config.yaml
arch: "repvgg"
image_size: 32
horizontal_flip: true
color_jitter: 0.4
norm: "batchnorm"
activation: "silu"
stem: "deep"
projector_hidden_layers: 2
init: "lecun_normal"
muon_scale: "spectral"
nesterov: true
epochs: 12.2
lr_schedule: "cosine_restarts"
final_lr_fraction: 0.01
adamw_weight_decay_other_params: 0
Rows from block 12 of a small self-supervised image encoder, named by matrix and row number. Rows with one number belong to one channel. Each number is 128 + 24 x the weight over its row's rms, rounded and kept within 0 to 255. All counts start at 0. Numbers have three digits each. After the name is the row's rms in percent of the matrix's.
Before each channel's rows are labels from the 100 images, of 14848, where the channel reaches its highest value: "top examples" is what is common among them. Only what is clearly more common there than usual is listed. The data: crops of objects in photos (Visual Genome). In brackets: how many of the 100, against the usual share in percent.
# c3: 3x3 conv, stride 2 (model.blocks.12.c3.weight, 640x320x3x3, each kernel summed), inputs 0-319
# c1: pointwise conv, stride 2 (model.blocks.12.c1.weight, 640x320x1x1), inputs 0-319

top examples: object: tree (30 vs 3.2)
c3.617 104:126071083169126065119133112114086157073140151140131132104105157138142149137156113111090094162121145118140116140145136107139133058139099158129131136112133109114118124151112113105148174138135070108119146110100102129119137087126169096103137123088134062139073118091156149086122134168128124156128089140113148112114126138111124118126106127124126065118159121146108131180124140132135103143124103112107144133144117124115123119128134109137146108101143116178129130111111106146105151152134098139117105092105107118115121098114174125118132123140142131142118077164145139181110138112097160122155110118144133110140113059093131126121130118160116139176137136171167135112170099139114114105058119154100139146196119109148165105092142116125128096157145099171122105145116092124135115085150144106129110127159119095124119132112107130150116119135149110169165148137163169124114118158125114117108127143097198113116126142129117137146153094137099121101118129129093093110124146140116104128081
c1.617 107:114127116145139106094141174138142171125137129128141098131136088137149125105134109135126134162120173148112142143124139091128095081133087175157130125080122139089105144092163113138156171101110114100102114128096092095128135090111142122083132137110143085118105117105113131160173125130087127154106129137091143103113155157053114134146080145146138109149172132142137122179153138109126137159136110119095156159116129143109138124127134123130139075092133112112132140125097105131121143133134142125116140138101106147179133064143151135136104131156159152108161112158104138132153101123094177122148139100143115148127154101113141161131123153137145146180127119151137146152160122126090154122108138146070141110107163152131139121126158133116148070091162144118164121108096094100129112095104151117090106136141157113175139154105094133159149081100096126141170109109160191120111166171124104170115085131115135108125120101111125094142103098111113141090109143115122145094147111101109112128124

top examples: object: sky (30 vs 1.1)
c3.578 100:137168123148131101158169106083130122186124112133118106075147145132104140143153120135121147116102132138163143168146112136121145168159135099164127128089115139140128145132185156128083157135142130155116081144147129156107119103137108137096145092123096201135182158142100133107150125136128109136139113093122150105110162094129145160154109167101122153139080137116159170136121138134133115161119152126126133142175104108120122117157130160134142138110155133205125123094092101131133117138119165091124145173162068122099141101130153139132160095153106110093143152124110129159116178139158141136105172156198176146116126138141127114161149114140131139122163113092128112089157191108114141136130134146121108137130110150117109145118144107160175101149107102114109091154136088121098140123127121090150159092149105112161120125102127133126120147113113146168139095118111120141087086122126097111090161111097125128124142141158122136141138118140102128165111143135131078133150128152156108158122
c1.578 097:114128096151122099147136116098140078165111073126135123071110150157101149125112094111159136090100109141154146137155139146088140138120151091180127146182126136117091122149140138141119133155150114158117122108139152112081111108111165130144116107123119162171175150122151116114112147150168127165142102140153122094087173146154131160126142094097123119112092149117121100154123136126148139153113118132113129161140100114117171090167164126102122128151186130174161138119135131162142160136157113135100123120102134137093191130170146166081144062137131114115188087109098136116123147113183143150135123155136159148101147143143131128156136160155164115153154140119137110114136182138144129147105121143120131093114101140096125130085154103176169099160099099134121092123134105139153144126111105138130142110155138111198139094118099127129097139121141139158161095121134137133157105171089119089128110131112096160138135128126104140114123129088124140140129140111168099116142125109121119134124

top examples: object: sign (34 vs 1.3)
c3.276 097:165107138154142127122128091153093133117118125104150141133124168149159120110161158122093147116121144143133135131096161147103135153177099106120120110153098122132178137097193147141110159113133089127160155136098126144170129152158159174164117129124144168176157143119150148099125132132150184082132119147142090125112129160125160120157120141135162126145116177148148122092152141116148126166129125128135112108151134070144184130072176102156152117133092105152107127134138109123124151153107116079124152114142119128122126127116150125124153158136100122100110126119156099105110120107084153107139131130149103138094158144167121122070121091148129135145125105131158132140124112094120105115123115151110119106113164101143152156167145112157136115096141146146180167130164095138120158172165155130159115101153134136127094119164110110127138073122135122122101127081148101165126127138129146127104163139158146178141127137119165113083159092098166122147117104115123168148080132148158137134179
c1.276 096:133145133148112124126143112134080146113141111086096156150120203165124141150166131159131137120127108153146145106108125126142127154158096104138076103143100133133154146117149139141158127103148081134114130138121136135169088126124122184164104101115130145153123125114137128133185131149167134048130126127105120122087146160121125100159106136103098153156138173144121149120097109130135106127141103132138109103157113123133164100082135121160118152133133136157090106121144116151105119169103152092117114123160100119123145100128139153135125143112078137109101141139120129176148103149106151102133129119104108116130129177159129134074123112133135137124115095149102094180165142132140125139122136107089132132117190131155163147115109118140133094133126134160141122114147094102120174151140172143143132127158138131112090117151097080086147134096139100169084100119132105112144161108182154088070142166097145151129113109141158143128152134143124101132144127128107202114110156155177129126165

top examples: object: tree (28 vs 3.2)
c3.247 095:158145147160098110141111140122093123102136124153133119093094097155116145110078145078138139099091110097162122142104093073059100111103159098125157098132149158103102123175112124092108099118100144123080170115125123106130111107145101164119111127115107142152136137185084130147117147155085138156116103173126149168154112133097133154125138120117171115121152101150133144119094136146115134160160166120114111124106120150115127150130066124142160111101141164112150083146132102127119127188153108106126182142148130149142146115131122153150157146155139115120136087107103141132159128141086128094146127126169158124108140154127121155152129158161145112128114103128122135134096088126133077125151168112096133138128156095140112099096144150098113148127152116125133105146126155103120126133123101094150166133107140109122139108083125119127129102094102122103158119127182136159146165125101134110082160135127118168100165105138118171145142110085125102144185108135110142099098131120113162085120
c1.247 114:157098109118124113147130103097093146105127131168140108100080087126121135080132117120077131107086101084127087171130134069068082128093156141113140129108130168103094129118124144104129133137084106137159101128118089151123120141132101162136152129092124129142091105138128159130134125148119164154115138137139097122127081106110100144123134131080135107124175093129172170176104119126149104116151114067147138133148098147122113131125088125133164107140144130105155087110114092120144169162125105152107133131099123164145167133128075142085136173149121080126134124078111132132141095128093162127159178139147151108136159097116116129137109180131137106109171106131125157119120139096109111129113167100080117135142154173132108125130171084097087142131147123130143140120096127141122135135120131119136143146107107114142089111117096149100119109132124143086162133151140112154154176138141086126131125136150116104093118103113142155101150120118125102135129133117120143106125126112093192096149

top examples: object: window (25 vs 2.1)
c3.458 106:114167097119131135132190135165102107126130169134118125130138170128102114140124124087124136123113083158113122119160159178207123101127150140125085100113145151147111139101137119114128110114122174109144134134102106105116114166114134148148126143138062147123161143138130130152129130159154114169097083137096130141107152110134191122083146123104121103125119101120123143135096119107105157152110128116167109115115135096140093105137120133131156125128086172162157121128114158144151135094125147117126068133158177130106144171113186116147176135110148118090172120104124126122108119135118135121144140165127118149131161147119123072099148119118100142126112141119063130131107127131126178081121143110139127113136127119136110120113049123119117154123118134132095134049135142159157153171110150151094130121138126165157156110155151117113127148080117126109120142147137135153106169099113133141119146091149131109142118134073172155120130134126122094169125077134122090160144122116143126127133
c1.458 103:122135131108109138129181124118113123136139145084123075155141159134100112149126125099158072097132108177122139142174119127166101115119146158134071160171123108141097141136105086082138119120150167107161101126100107144126116164140147149163131172154085151111182119105126136110138157142136137146098076128138105129076111090137141142133118141070139092127123115176117117155101136127116141164100145106130110149146137053128143107154114145146103129145109146164139121137097110144170097093105146112119096105133157128147115133107181090130138152124122123069165121103120124161111141116103120156105151147107153108107151126133149108107152127134113129150154118151047099117140102121111151118126144061125139113124126159120133121116104155134165167107122143129082140105134159139156135154104154147099132124164118131119118123135106145113109168093093129169109144114147116119099140124141142148145142097150095118159149116094150180144117097123101127138128112099119087114083140142153118132157

top examples: object: sign (26 vs 1.3)
c3.255 107:071115144129148079091135167110106148152140134149131136101104164124119140161160129107143162112153139100119101093115131138101144102155127099134066124155107123201118148135139147096114115106117126097109107100107106125137122125115191160158112102087089128125123162125154181152143093122138146092159113126101104116115125125110148114086139103145123184120129106118121148091078125148122137126100122125144155149117124106132165148090147125139114117110101141151107129088106111075109141131084133131132101120085119124126157096121143134130156131131123155116119094159150138113117100143116143148150111122107128110084123118159119091129107158118080150092110123126103120116109137136102144150131141097122139103143122166153104118154137137097163188109142174137075094096127124141144152121129137159134143095135103109117110129163103152168116124142135094098150105149139101138167164095134148099115195119138135143145117133124169158160126155104123152085113134111177118090139151171114113189175
c1.255 114:096091132106137075084149168127108159128128115191108134119087122107109144133137131147132178112161144096164146129120121110136162125143162124107067137123098148139143142143200123092118110110121114080111117130107151097099141145108182154121127122134073152129129144101173131165143168083158136112148108164113132103142101153134172111131150108139156168125135130110101107104119138161163146127114083122136130135134075116142147136098141142115134125139144170158132161092085108081136131130088114114142113151120125116143132105147156105139125095134120129151122105138179130107118105147112165144114123141109152105134131123146157136110097139131098145119129122154138145091097148171086112138126104115112135111103105167127092129137130154145167169122145178164076094169127102120139152176131151155126150102140129127146137101162159129171120161179131085120097149148111128146154142106165135105128155123161126138159128122112185153145158126096152121107106102113137120107141146157125093126167

top examples: object: sky (38 vs 1.1)
c3.261 105:100085104121189123093145119163147121151120129154163103099135130140097129109153140083145119136153116137135102134123120115164121177111101115162147143137157115140121101118105108126151150128124132137108136160183128124109138091070164119143129100184156122121148120131113102108134191143101162163157161137132173125108135158131127133146130130156148125165162148138132094152109135094146101169110131171156118111151114122081122082147180164130132127118106097155116166137116141114147137122120119130102139126127130126116149105141117146156143095155106080115143130189146142115112151148129118133111123151138185140116147121070185102134130142138153161117125120158150101140129179130096113111143120110152119099126118119144099086156137145141137078140095149155118073125165181130143170128116158127161152130118120152170130099072113118176125130152100128106174162100129157107096132129166115147139138085099146136126124171121092120133123134107155104133144167149165147113147131152094109155137
c1.261 088:123104135147168104148124118115147156169145140140158094134123122181091125138141137119143107119175126161124148172146126117120134179139098099144128108159139139112096137098124083141170093110142149125120139129178123120114159131097145134146136106149173080116139113095110131115164143123143107127144118167168204055117161142166106145127135150162163108178159141107123147157109120101108158167118144119145090118143137128131132075159168125123149131186125128148122131115121110146154082143092124153120115149127133110145139088117121109140178092163159104101143154161155097105142122131129147133139138176118159180090121106121148109133109183149140184125106125102147136144114160148137079126127123138194121136119124154164110087124105124156140103127094144141094097134131184132151127138130176140148142120118120146154148134133122148148119164121131163133135172137123154093111135138121151151113104093123163157144107130156126117132130159111126142144079136135145122140142105181123144136142

top examples: object: sky (25 vs 1.1)
c3.312 096:095107103162145116175130121114147130138125122148120153145108160174105121125112159123150146109157151127108157166075126153146101153106179155120130143111144131134132146096116148152100140152128173118146126146099088112125128157093151132152174123125124132116179099150153108117124145147150119084124134108145156112098170122147132108150134135122127089143111148152148131138127165079121154118129134163164089167122147101133079127127101115112144099114148123150116139139103142136142124154117148156126103121098121086095122137157156095138124105112098123193156089132116168113141147150132097056117124141097139141093144132125125214102097164134154148187151171098080164139105146143138102144132166156112095108140127136172077141125131152138161129170114123119122160109117119162128164099101111129157138096157154106155095148095137153102114150157123120138140150136168160101135129155122123120143140121141132138155157123112130111137142139142143131117136149171140110156128147118170079195136
c1.312 082:108179149140098119128142107134123104127088086116105136100112167140132100127067114125109124131160114158140117147087151136136114113082132179106111108149148130122115126163165122105104146103151175120156142102180127136141169162137150116112141115150133121135178135165131111108163148124174102107158125140077122125111167151123139145148116145092107073143110154119150149120140175089164122147098129150134135120108112119108120119101145142131138114155139116134145174130132115157111111138116135159123130124127148145101092117124150134147109109134089144175171123136150131188144138137100150081140133089110137153110161119108131172110126174164142154130104132087082147156107122171165124117135140131125127132136148104140111146140130164129112089128106166147102126150067115100138186088119114107169158096139104146143127176121117136093153103156108149118082168148168124135127093132115081129117135150115109137156161117079125160144102142120157099136126140148126084102150142154151083161145

top examples: object: tree (26 vs 3.2)
c3.230 086:137119083135110118144134156120126158120126128132124170115163141122111135136095123137131117161084122114133146161109133132118114131156134115117185101112120149124163150156116128148116142098116148125162136165139118113117166113112132147131159121163146122105163084150145107112164120151144158155114117086147094106097118116090143132094090158117146139131153124104104143147128154164178154066127145119125142159095102109126124101115180154135108109098199121139141149144168140089177102083127125117120108138146117081136138128075135130100131107119153124161119182105093109129119162125111141136134145124115069158097135095083114126173106119132129155155126165123146118168116084163084090119128130150131126175187122121117108074083146123132140104109146150109138119147158129127119167201146108129166121119122109167118146130147089153121144111110116151157119115132118104072121133126159151140135130136136109177106097139121116119150063153121085124153146138136099132142124123091116130162136
c1.230 096:130125079140161172131142135153144128108156115092109149155165093124113092155115143185172084147103139096136110167115122062150129161184121102117158085121106092116136117159125119138116149099122149124086157127102150117133130103148130120140166150165134117114148125166147091078142097127126146126110139131112125120129174150090158118116124136131125137143131162098084140132163091117146164112145156122139129126119102129150125139172154123128133116111168140046162148140108142101147141107102119083120107071129116096141167129102113127111105102100128126128127143141085126083151093106127110114107131112146101147097120113132106100131093134163090175108112167153126134112111113153120148179086157182104153156157115138104134129124133095110141107098130113116137123138147164156119133139107145122120094089089128130105158120136108130132159144166139176130109104126098110148117188091175144095111175136123140149141118128180167122115105141129113102118143134124162139135098138125124148135135

top examples: object: tree (27 vs 3.2)
c3.320 108:088122164108127139123157137097132130112121114086148119130119181101189147133063127133143145141105100140100136119135108118099107107138133111154127122114133139131158098142115147122171167099127118098123161135144154136161124175132072157121135125120128150165099140166116135133122161111158147142142164122138150116155137103128087119134148156092154150150170153137159151177119102112147153098067119081130132130122111141157122143089095132136140097145130152161167104103134111110141132076148125135098117111136159107160133134153178110178090117095147108128089074130156118134109137106140137147101119112196124113153138137134137075183121167115130152122084134152142135135145119138122137166156128099097164136172172144118134137090112191114117127105134127100096109165124102140120131157109131138140116079151131103107164085124132116152108100137135158160116133157191129136106140135117120135146117112142104136081132108128149116113116132128091080108124179115133130139116157108142167112134
c1.320 101:064121158135114107102111118097108133146131136120110122078113132070171128110083116165165098117109100144120141091094090125113109113125144109158133109152097117098137113163122154111125117095110135129131153104134156094131121181108152161112089124143127143104092164150136165119110155166148132120150127131106114143156145119152094092130150108099124152102151134148175123174114114100142161095075101084128092116152095181112137147092105124130129130180141162189179108122154113077114115068149144146095116169135131157125149136148172123161113106083158132120117117139101094155148150135145144111130092104175106086168132154103135115175099149086126143136097157109153177136097134138151152113129148115117132118122166131135122148133097130092135143131096135119108109160129090114114135110116121122158108073182134117120102145128114131121116097139141144127066118109149118139130143117114150134159156132134138151109128102145143127123130128118100099107129139088134134107122130120146140090137

top examples: object: sign (25 vs 1.3)
c3.429 104:159139122151091110125144144125159111175180118106090095086177125139074161143129121147110146148107145123121141173125123165064116159139151085104126115131117131202136137124127116157099094149108156147138106146098126124138118119180122174082125130134126131134158122115167115115176107138129087134125120114105136145100137158107156134142128148138125129097112132128150153098153105128165077099140089169102103123138097125160123127160103163138129147150155080113122135141124118100134123138115089134102145126100135121122174193105079129133120131169116125146090146133162140110129129127151121092153140122112154151112127134125146132143117131094100105126123110078115126177119136179078146126105144133101183127148148149125080135113140135184139167112095131145099158146093098107110141119153145123141143150115105103112123103136130131110147129102119113133099160149113121136131095078122127177101169127107099104121150120102119120113138121176097118143115147122192098116157135102153096101123
c1.429 093:105125157109130096162157083123110105142118159159128104096157093109127170143136109117095113182110167156113134175174172156095131074087148111098106127153142134183142130087153129107127106126103141131143121151124110120165114170118126166104120131140129104139166127111147139104156139094075132117123141100087117170151101121148129155114133128135119159097101109074150182121103117160163102143113090158127117142138096137117094145138108118116130103131131107102094132141142106106152107152126121152142129101064140126112130182075088151125098132121166108120093098130129174154139148157151130113138126131110144110130110138156126094116145119172105105150141142108096113148128178147150172115134129122129129129108153151142117132104136089135127173110080145094094136146067125102149138073119129132159138128102107110081122116127136157145101136072130135102101098132103139122146114106122150145137133139120115090125151140114125112121166086150101137146127156130162096094169131112134114092140

top examples: object: sky (25 vs 1.1)
c3.345 099:097115114099148149106158091120112185177175126130166138160133187129121115143137113133128116146149135147146086152112121115102069138165152118156110136210085134153078177087152094186134130099110161115133135132092146125097149117126133103122126120133125142115093095159112123147117139115115156103135131105123106147098127135156090159119156131106142137139142146116133092117110126115145104128151136142101158149143123133114152103153141132128153156120110116167107144173119139123146148161143114143090111130116126133151130120117129141119166121117165158130155099135133175115139110136100088117109110099133101141151182146108137138157114122129190123153125128144084166095106174143096100143120128113131142126134134143094112181122063113170131155130177115128123146186163106154198150129112127143159135103160122120149148142152120115161089125184152134140122149172092128157141129104129125133119100152145140163148149154129130126108115128095124105124134110147134109128145143157151153164077
c1.345 094:097155110108107105091131162123135107092124096139186095156109154119090130124122149124130119127128158143180063172089110121130098124158146113158167169141097136148160155075136080164161111116151133134169158115083132159090117147106124113101124163126149092078159136111107112118103117123133128125102142123182101104127139112136090089141110158126143124119103114126149109105116105169142126123124136127156137176119116125126104112119128131120112147097097125175109123149098116145127168102141117127133145106103123140125108156125125133097123120113181132133150115138150148126156086093131111124114111078144112145166135149112087132154125116145158144125114129108153097123142167123118088152135118156124159145113107141155147159149101133133118140130164140128091109130157129114223144104125129143145113094157137122140125135164107157162075101166150146116094112132097114128149123096131137161138123143147117168129118146169137094144136154124170130113105082161117142154106152179105179167101

top examples: object: tree (31 vs 3.2)
c3.475 107:117091136147112142146150093124104144167087100114120120138130108181123120128101171100127093136114133138132111151153125131088127131135107127123101116103128144155127142158079113110182121109131170137118100116101138118151105185168155138133130107092149189095166116121159096103144129186146107159114144121100202165162103141132078107125129142151119137098169149184118148169150121111156133148142133122143108120143103122136144136091091130120148159120171107123113096089115128088096138163138153135151148140131093160129146095131109136134125095137136120154134141114149122096131125100133125113068115121117099140088107182146114154160106140092081131115140123146104113134106117080097138145160086122122163145137149144154124119097180133134131141119133117122150111164116155155152114152117105114115175102071137146042116133128111149130106140131108114158134131121121130093126159128135125104149145122084158099141144168155113114109114103136151101085125126130103148151135122172147112109119
c1.475 087:135092144121119111114162084102116120145098119091063140101150118183134096136120170134081093131121098141144132144152134144115127130142091090123078126110135158145135110135105122128148128151103155195123115172139153131108101154154139121171138109095099167108183102138170097131097127136160109134145117122093148162159118136120096169129151161125124165076182169111143118154115146110137150130105114110124124112133142144129150108125104129131141150112139079140126153095161151062146125114149100110140135124076122124147100133129127160133128155141078113154137146113147128134129153126151136140131126132142081114119088154165137151128088130121100127112114115184084140104125135075101097123128119108116129126144165139169140130144157148130130136129115125156122122193094130146130114121152118124092168103044120121078124111146127140121102111101131102140089127125160156144149129119131137123147143109142153111113095178152053122098134110117126098104168137134097121129135131144102121131139

top examples: object: tree (33 vs 3.2)
c3.275 099:134117160156167066097160127128117131154083169155154108130108110148135132128136142121169176134160151136134135149155133108128136113140100127130151110111126094102126187144094136112089114155102118126128129144132140096133118159107140124116190156117116160172125127128116145107116109100106115130150092145165160135145111139110123144098141100131120145141170126161104101141156147125136119116122148135116134089128102157098104120145156142107140151125144168117148110105104113150160150133140124149127131137124114112063106095129138136070134085134095153168099087119129132161105135145090091144177125130175131112126153171100205146111072150129164155160125146130137111116101085136124100204105124132126141153161134140133166133117134133093140113120147104072137068142152120182141136088140127128121133134114109094137108100103122134142125123145134170115100150130117124111105123097144096115134101142094202136109117156106107136153146152128111113089110165096143084136121132144113098130103
c1.275 096:159135165077106067126122125117134104127090139136112130107118100123076126160102149121166184143144125168123139102169109119137131125074145096106116098127096101138163147172135123113153111168138124106164144117128141128141112161109144116166127137113107126128143123116113101101135119139129109107149082163124198118153062102116112137111123077104111103154145111170138098147125169120168113121131117148188098105117087149101112163118097116116080128114103126090120100123104151163136132142150126151094087138150141135109111104119124181127138065142122130131088095095125170135101150160098132132150113130177114093138112154126171148151090156145153101131098121126129117145127072129129116150161099108115147137158131170126149121120173085122137168132154111093103095101135109161157144111126122136124151136104145093153137124115117100113137127144111138096151150094125115133109076097093126142133110179108124128128163126125106141114120115149140092114131167113098114111163142129146120128129

top examples: object: window (28 vs 2.1)
c3.221 093:126108180138127115131171115089154146122146115090127140136113128126134149127110105113136143134159094124129141112171128107157120092155222147140103155106074199190123095142151125114140118094169074145113110132140106152125133164132128122129141166114138148116099159188138141113110124140119117095128151122111099128107099125109109129113110144104162145112132109111124121093119128098134110168083116119127158125126120102158135106110136149120159121144153147152142119126145118130114155172087136095120121110147109124134160115053157081168127081120162109091090127132126118133112092107117107122118142103146132113131118134071162142112145152119105143125103146127125151127127117152135081151130150113126091102151134121137102149132158130147107139102128156110093109086117125153136162141139136131102129116117164161174126158116108137127128130145143118160127098119215072113121147126142163129125183135110149084142132182132133141109097141089130163184143125140125127141172145129165126140113
c1.221 094:123107160109136151114144067149114148128131132097121121122092144131127146129153143124160090125128126151124136119150119140157136097155140162162092203150133131169133105161114110102124101076149063126165124140122147169164093150126098148136133145090156148120146156137183138146167135142136131096139108118108138147105117154120121135139117116134159180118121110131151142117121113112127097139118122122137119151116102149126142114097164136130131076158149146182145104136141109124097158098132103105121112107147129090132174121113167089152121101167155147103082126123140139167105090149119084107123152118124143123110095124093091187113173137133129144157112134173094134148138172099121071103115123147097116161163127129105134131146180103146128129113127130128104124111107125120105156105118111123125143107133121164165129175100096137115117096097091100118093111121123107120159151150132160124116186187153113128117135181094133113082102128105129133169139123107088145111127105104167098140104