python train.py --train_examples=123503 --image_size=32 --color_jitter=0.4 --arch="repvgg" --norm="batchnorm" --activation="silu" --kernel_size=3 --projector_hidden_layers=2 --temperature=0.1 --target_momentum=0.99 --init="lecun_normal" --muon_scale="spectral" --orthogonalizer="newton_schulz_5"
Rows from block 3 of a small self-supervised image encoder, named by matrix and row number. Rows with one number belong to one channel. Each number is 128 + 24 x the weight over its row's rms, rounded and kept within 0 to 255. All counts start at 0. Numbers have three digits each.
Before each channel's rows are labels from the 100 images, of 14848, where the channel reaches its highest value: "patch colour" is the nearest of a few named colours to the mean colour under the peak; "place" is the part of the image that holds the peak. Only what is clearly more common there than usual is listed. The data: crops of objects in photos (Visual Genome).
# c3: 3x3 conv, stride 2 (model.blocks.3.c3.weight, 160x80x3x3, each kernel summed), inputs 0-79
# c1: pointwise conv, stride 2 (model.blocks.3.c1.weight, 160x80x1x1), inputs 0-79

patch colour: grey
place: top right
c3.70:115118133117121131119099128114086150142112123127138128131141125108147110126137123112109129116149122138147139141147142147119128160130123116100133153138127119103141092161162082193116123145105151122037099121147142113204124116162168120108081163
c1.70:107114141115132156124069145120123113132143129130101114161147101105122128128156127104100141128100126138104108091116132152146123155135126104087134152147119119130120119122155094197120129151119161118079125137160115090146128129123183156128062183

patch colour: white
place: top left; top right
c3.112:077139182144095150094128161117110123116107137126104182097097084137120143101127082099122160142144105115166096122117123118129128146143117099112133156129146116158097156142143095120150133097156119128094112113147150112079131115088099107144105142
c1.112:111109134117143160115112134164108149141105101133108111121126133156141130120106093121152169117142130083096101084150140118195150156188137144097116117139166121127137149112155113131127138129146124141115105153100114122153155205106092127134093133

patch colour: grey
place: middle right
c3.71:116149143114114085139107124071119130148111143129147173119096132098146128154181103093113108124096136151204146119144099126136183133120121099127114132128133127154110117155120114129104109132139097125117153125186133110107118183158131139114140103
c1.71:108137120102134105128113098102140136104119144135112152115116097131146137147170100132073109134095122140181149152121085151163184114136123107124097140140145142153111130125124121096119110125126143127138107095166138125103117208137101193138126125

patch colour: pink
place: top left
c3.46:140128173162157150092154102105139076111111065121096148109144126132169133075123140130087126114110111113178061127115165080108119126127127164127140105104120138136136146112106122146129124151145126138138127133147145136156116128146099126159097129
c1.46:152132173175178117084149105105153108117102102133083136112126125112168129080134131135124115104098120119152096181116159116108119093138130158132130121066101155142135118151129129154143126160142132151155133144105105145160086143149151128137113117

patch colour: pink
place: bottom right
c3.26:117139122153104130117120139135171123153137142182105179119110116119140167113120142156156107096124085132127109152072074115110140129117083142133112084130116115106136164137104180115121152102151110116139088137145130093147117078143120114103116125
c1.26:094138154150100125118129132131210121127133155174105166107122100128125152120143137127163112120083106107083108172129142157080162170126123139153110115149128103099160156127115086138134105122140141092128151144130131103129107109132169145127109136

patch colour: grey
place: bottom right
c3.25:092135131087072125140115134129108121129128147159111135159079124093134127160084140092079071109121153111158160133155083069154114129158129113146130134139138132115131123130142124091168141156132124102163127163150132155161122117151117133121135131
c1.25:066151144133111139105141154134106121175101146161083098158117153134125132165097134110095094146128137106124167127158101092154081142175098108152124099162120147110133092131122117110155125140141137107164113153111110143167125124152125160135147127

patch colour: grey
place: top left
c3.42:170181132140162102164135114150145163153119114147171113108160119141120126095108091114125145083139126113104107113135135125101151126142099117181146127112119140116164126160128059143123111099157122130134139123084098108102118122087103090136110125
c1.42:148195119186140105156169121155138173165135128134143144126142136127136102094111142116102105098125131113102122129177111146095187149124130158175126108122121124094150141123148089156151142107111135126117166128122075128124121132104137112144141150

patch colour: pink
place: bottom right
c3.146:128119122151140148151120130139084126135108130132137137111108158113158111143123099127105146124129129147143149125112164114105098132116164132094107150162170134113137113180138158116190126121132125132048116094077134155134170128183127153114107105
c1.146:148143124155122117115129135134122131116097127142141166110118155160141122169129109131152143151134098109135127139113166134106068131131159145118087133139154132128120098197135117097175104100136132147090118073097148156129179091153153158122108110

patch colour: grey
place: bottom left
c3.35:172150113127202157154126134119137119105139140110150136152096131122186162126118111125138094133140100136137142110119148110102113143126105164112132075111117066116145111151187138124136153134143123115147127138098135161096080115124089124148131129
c1.35:163147112137172165157171107104095124139125135167159117128120154116184132126132123128176105112117138111144184128102153132100117144105139146140115105053124142131138117115180126159139150136145143120152124126090128149088097114120097138117141136

patch colour: grey
place: bottom right
c3.86:096152195120130115102142142157111124197111143169177135119170095124093155138110142125125161100103116160105145174155150109098120160152127119139119119145142135127118125149149110099148099098137101137134126139133091155098100104095121124126137126
c1.86:098161211130118104146171118108150136126118155149156153128167106133131148118102137133168113097095122149104133158102160109111109151100105154133125145098132136133159122161144118058136147108137105160143137147120125168106118108127097108142113121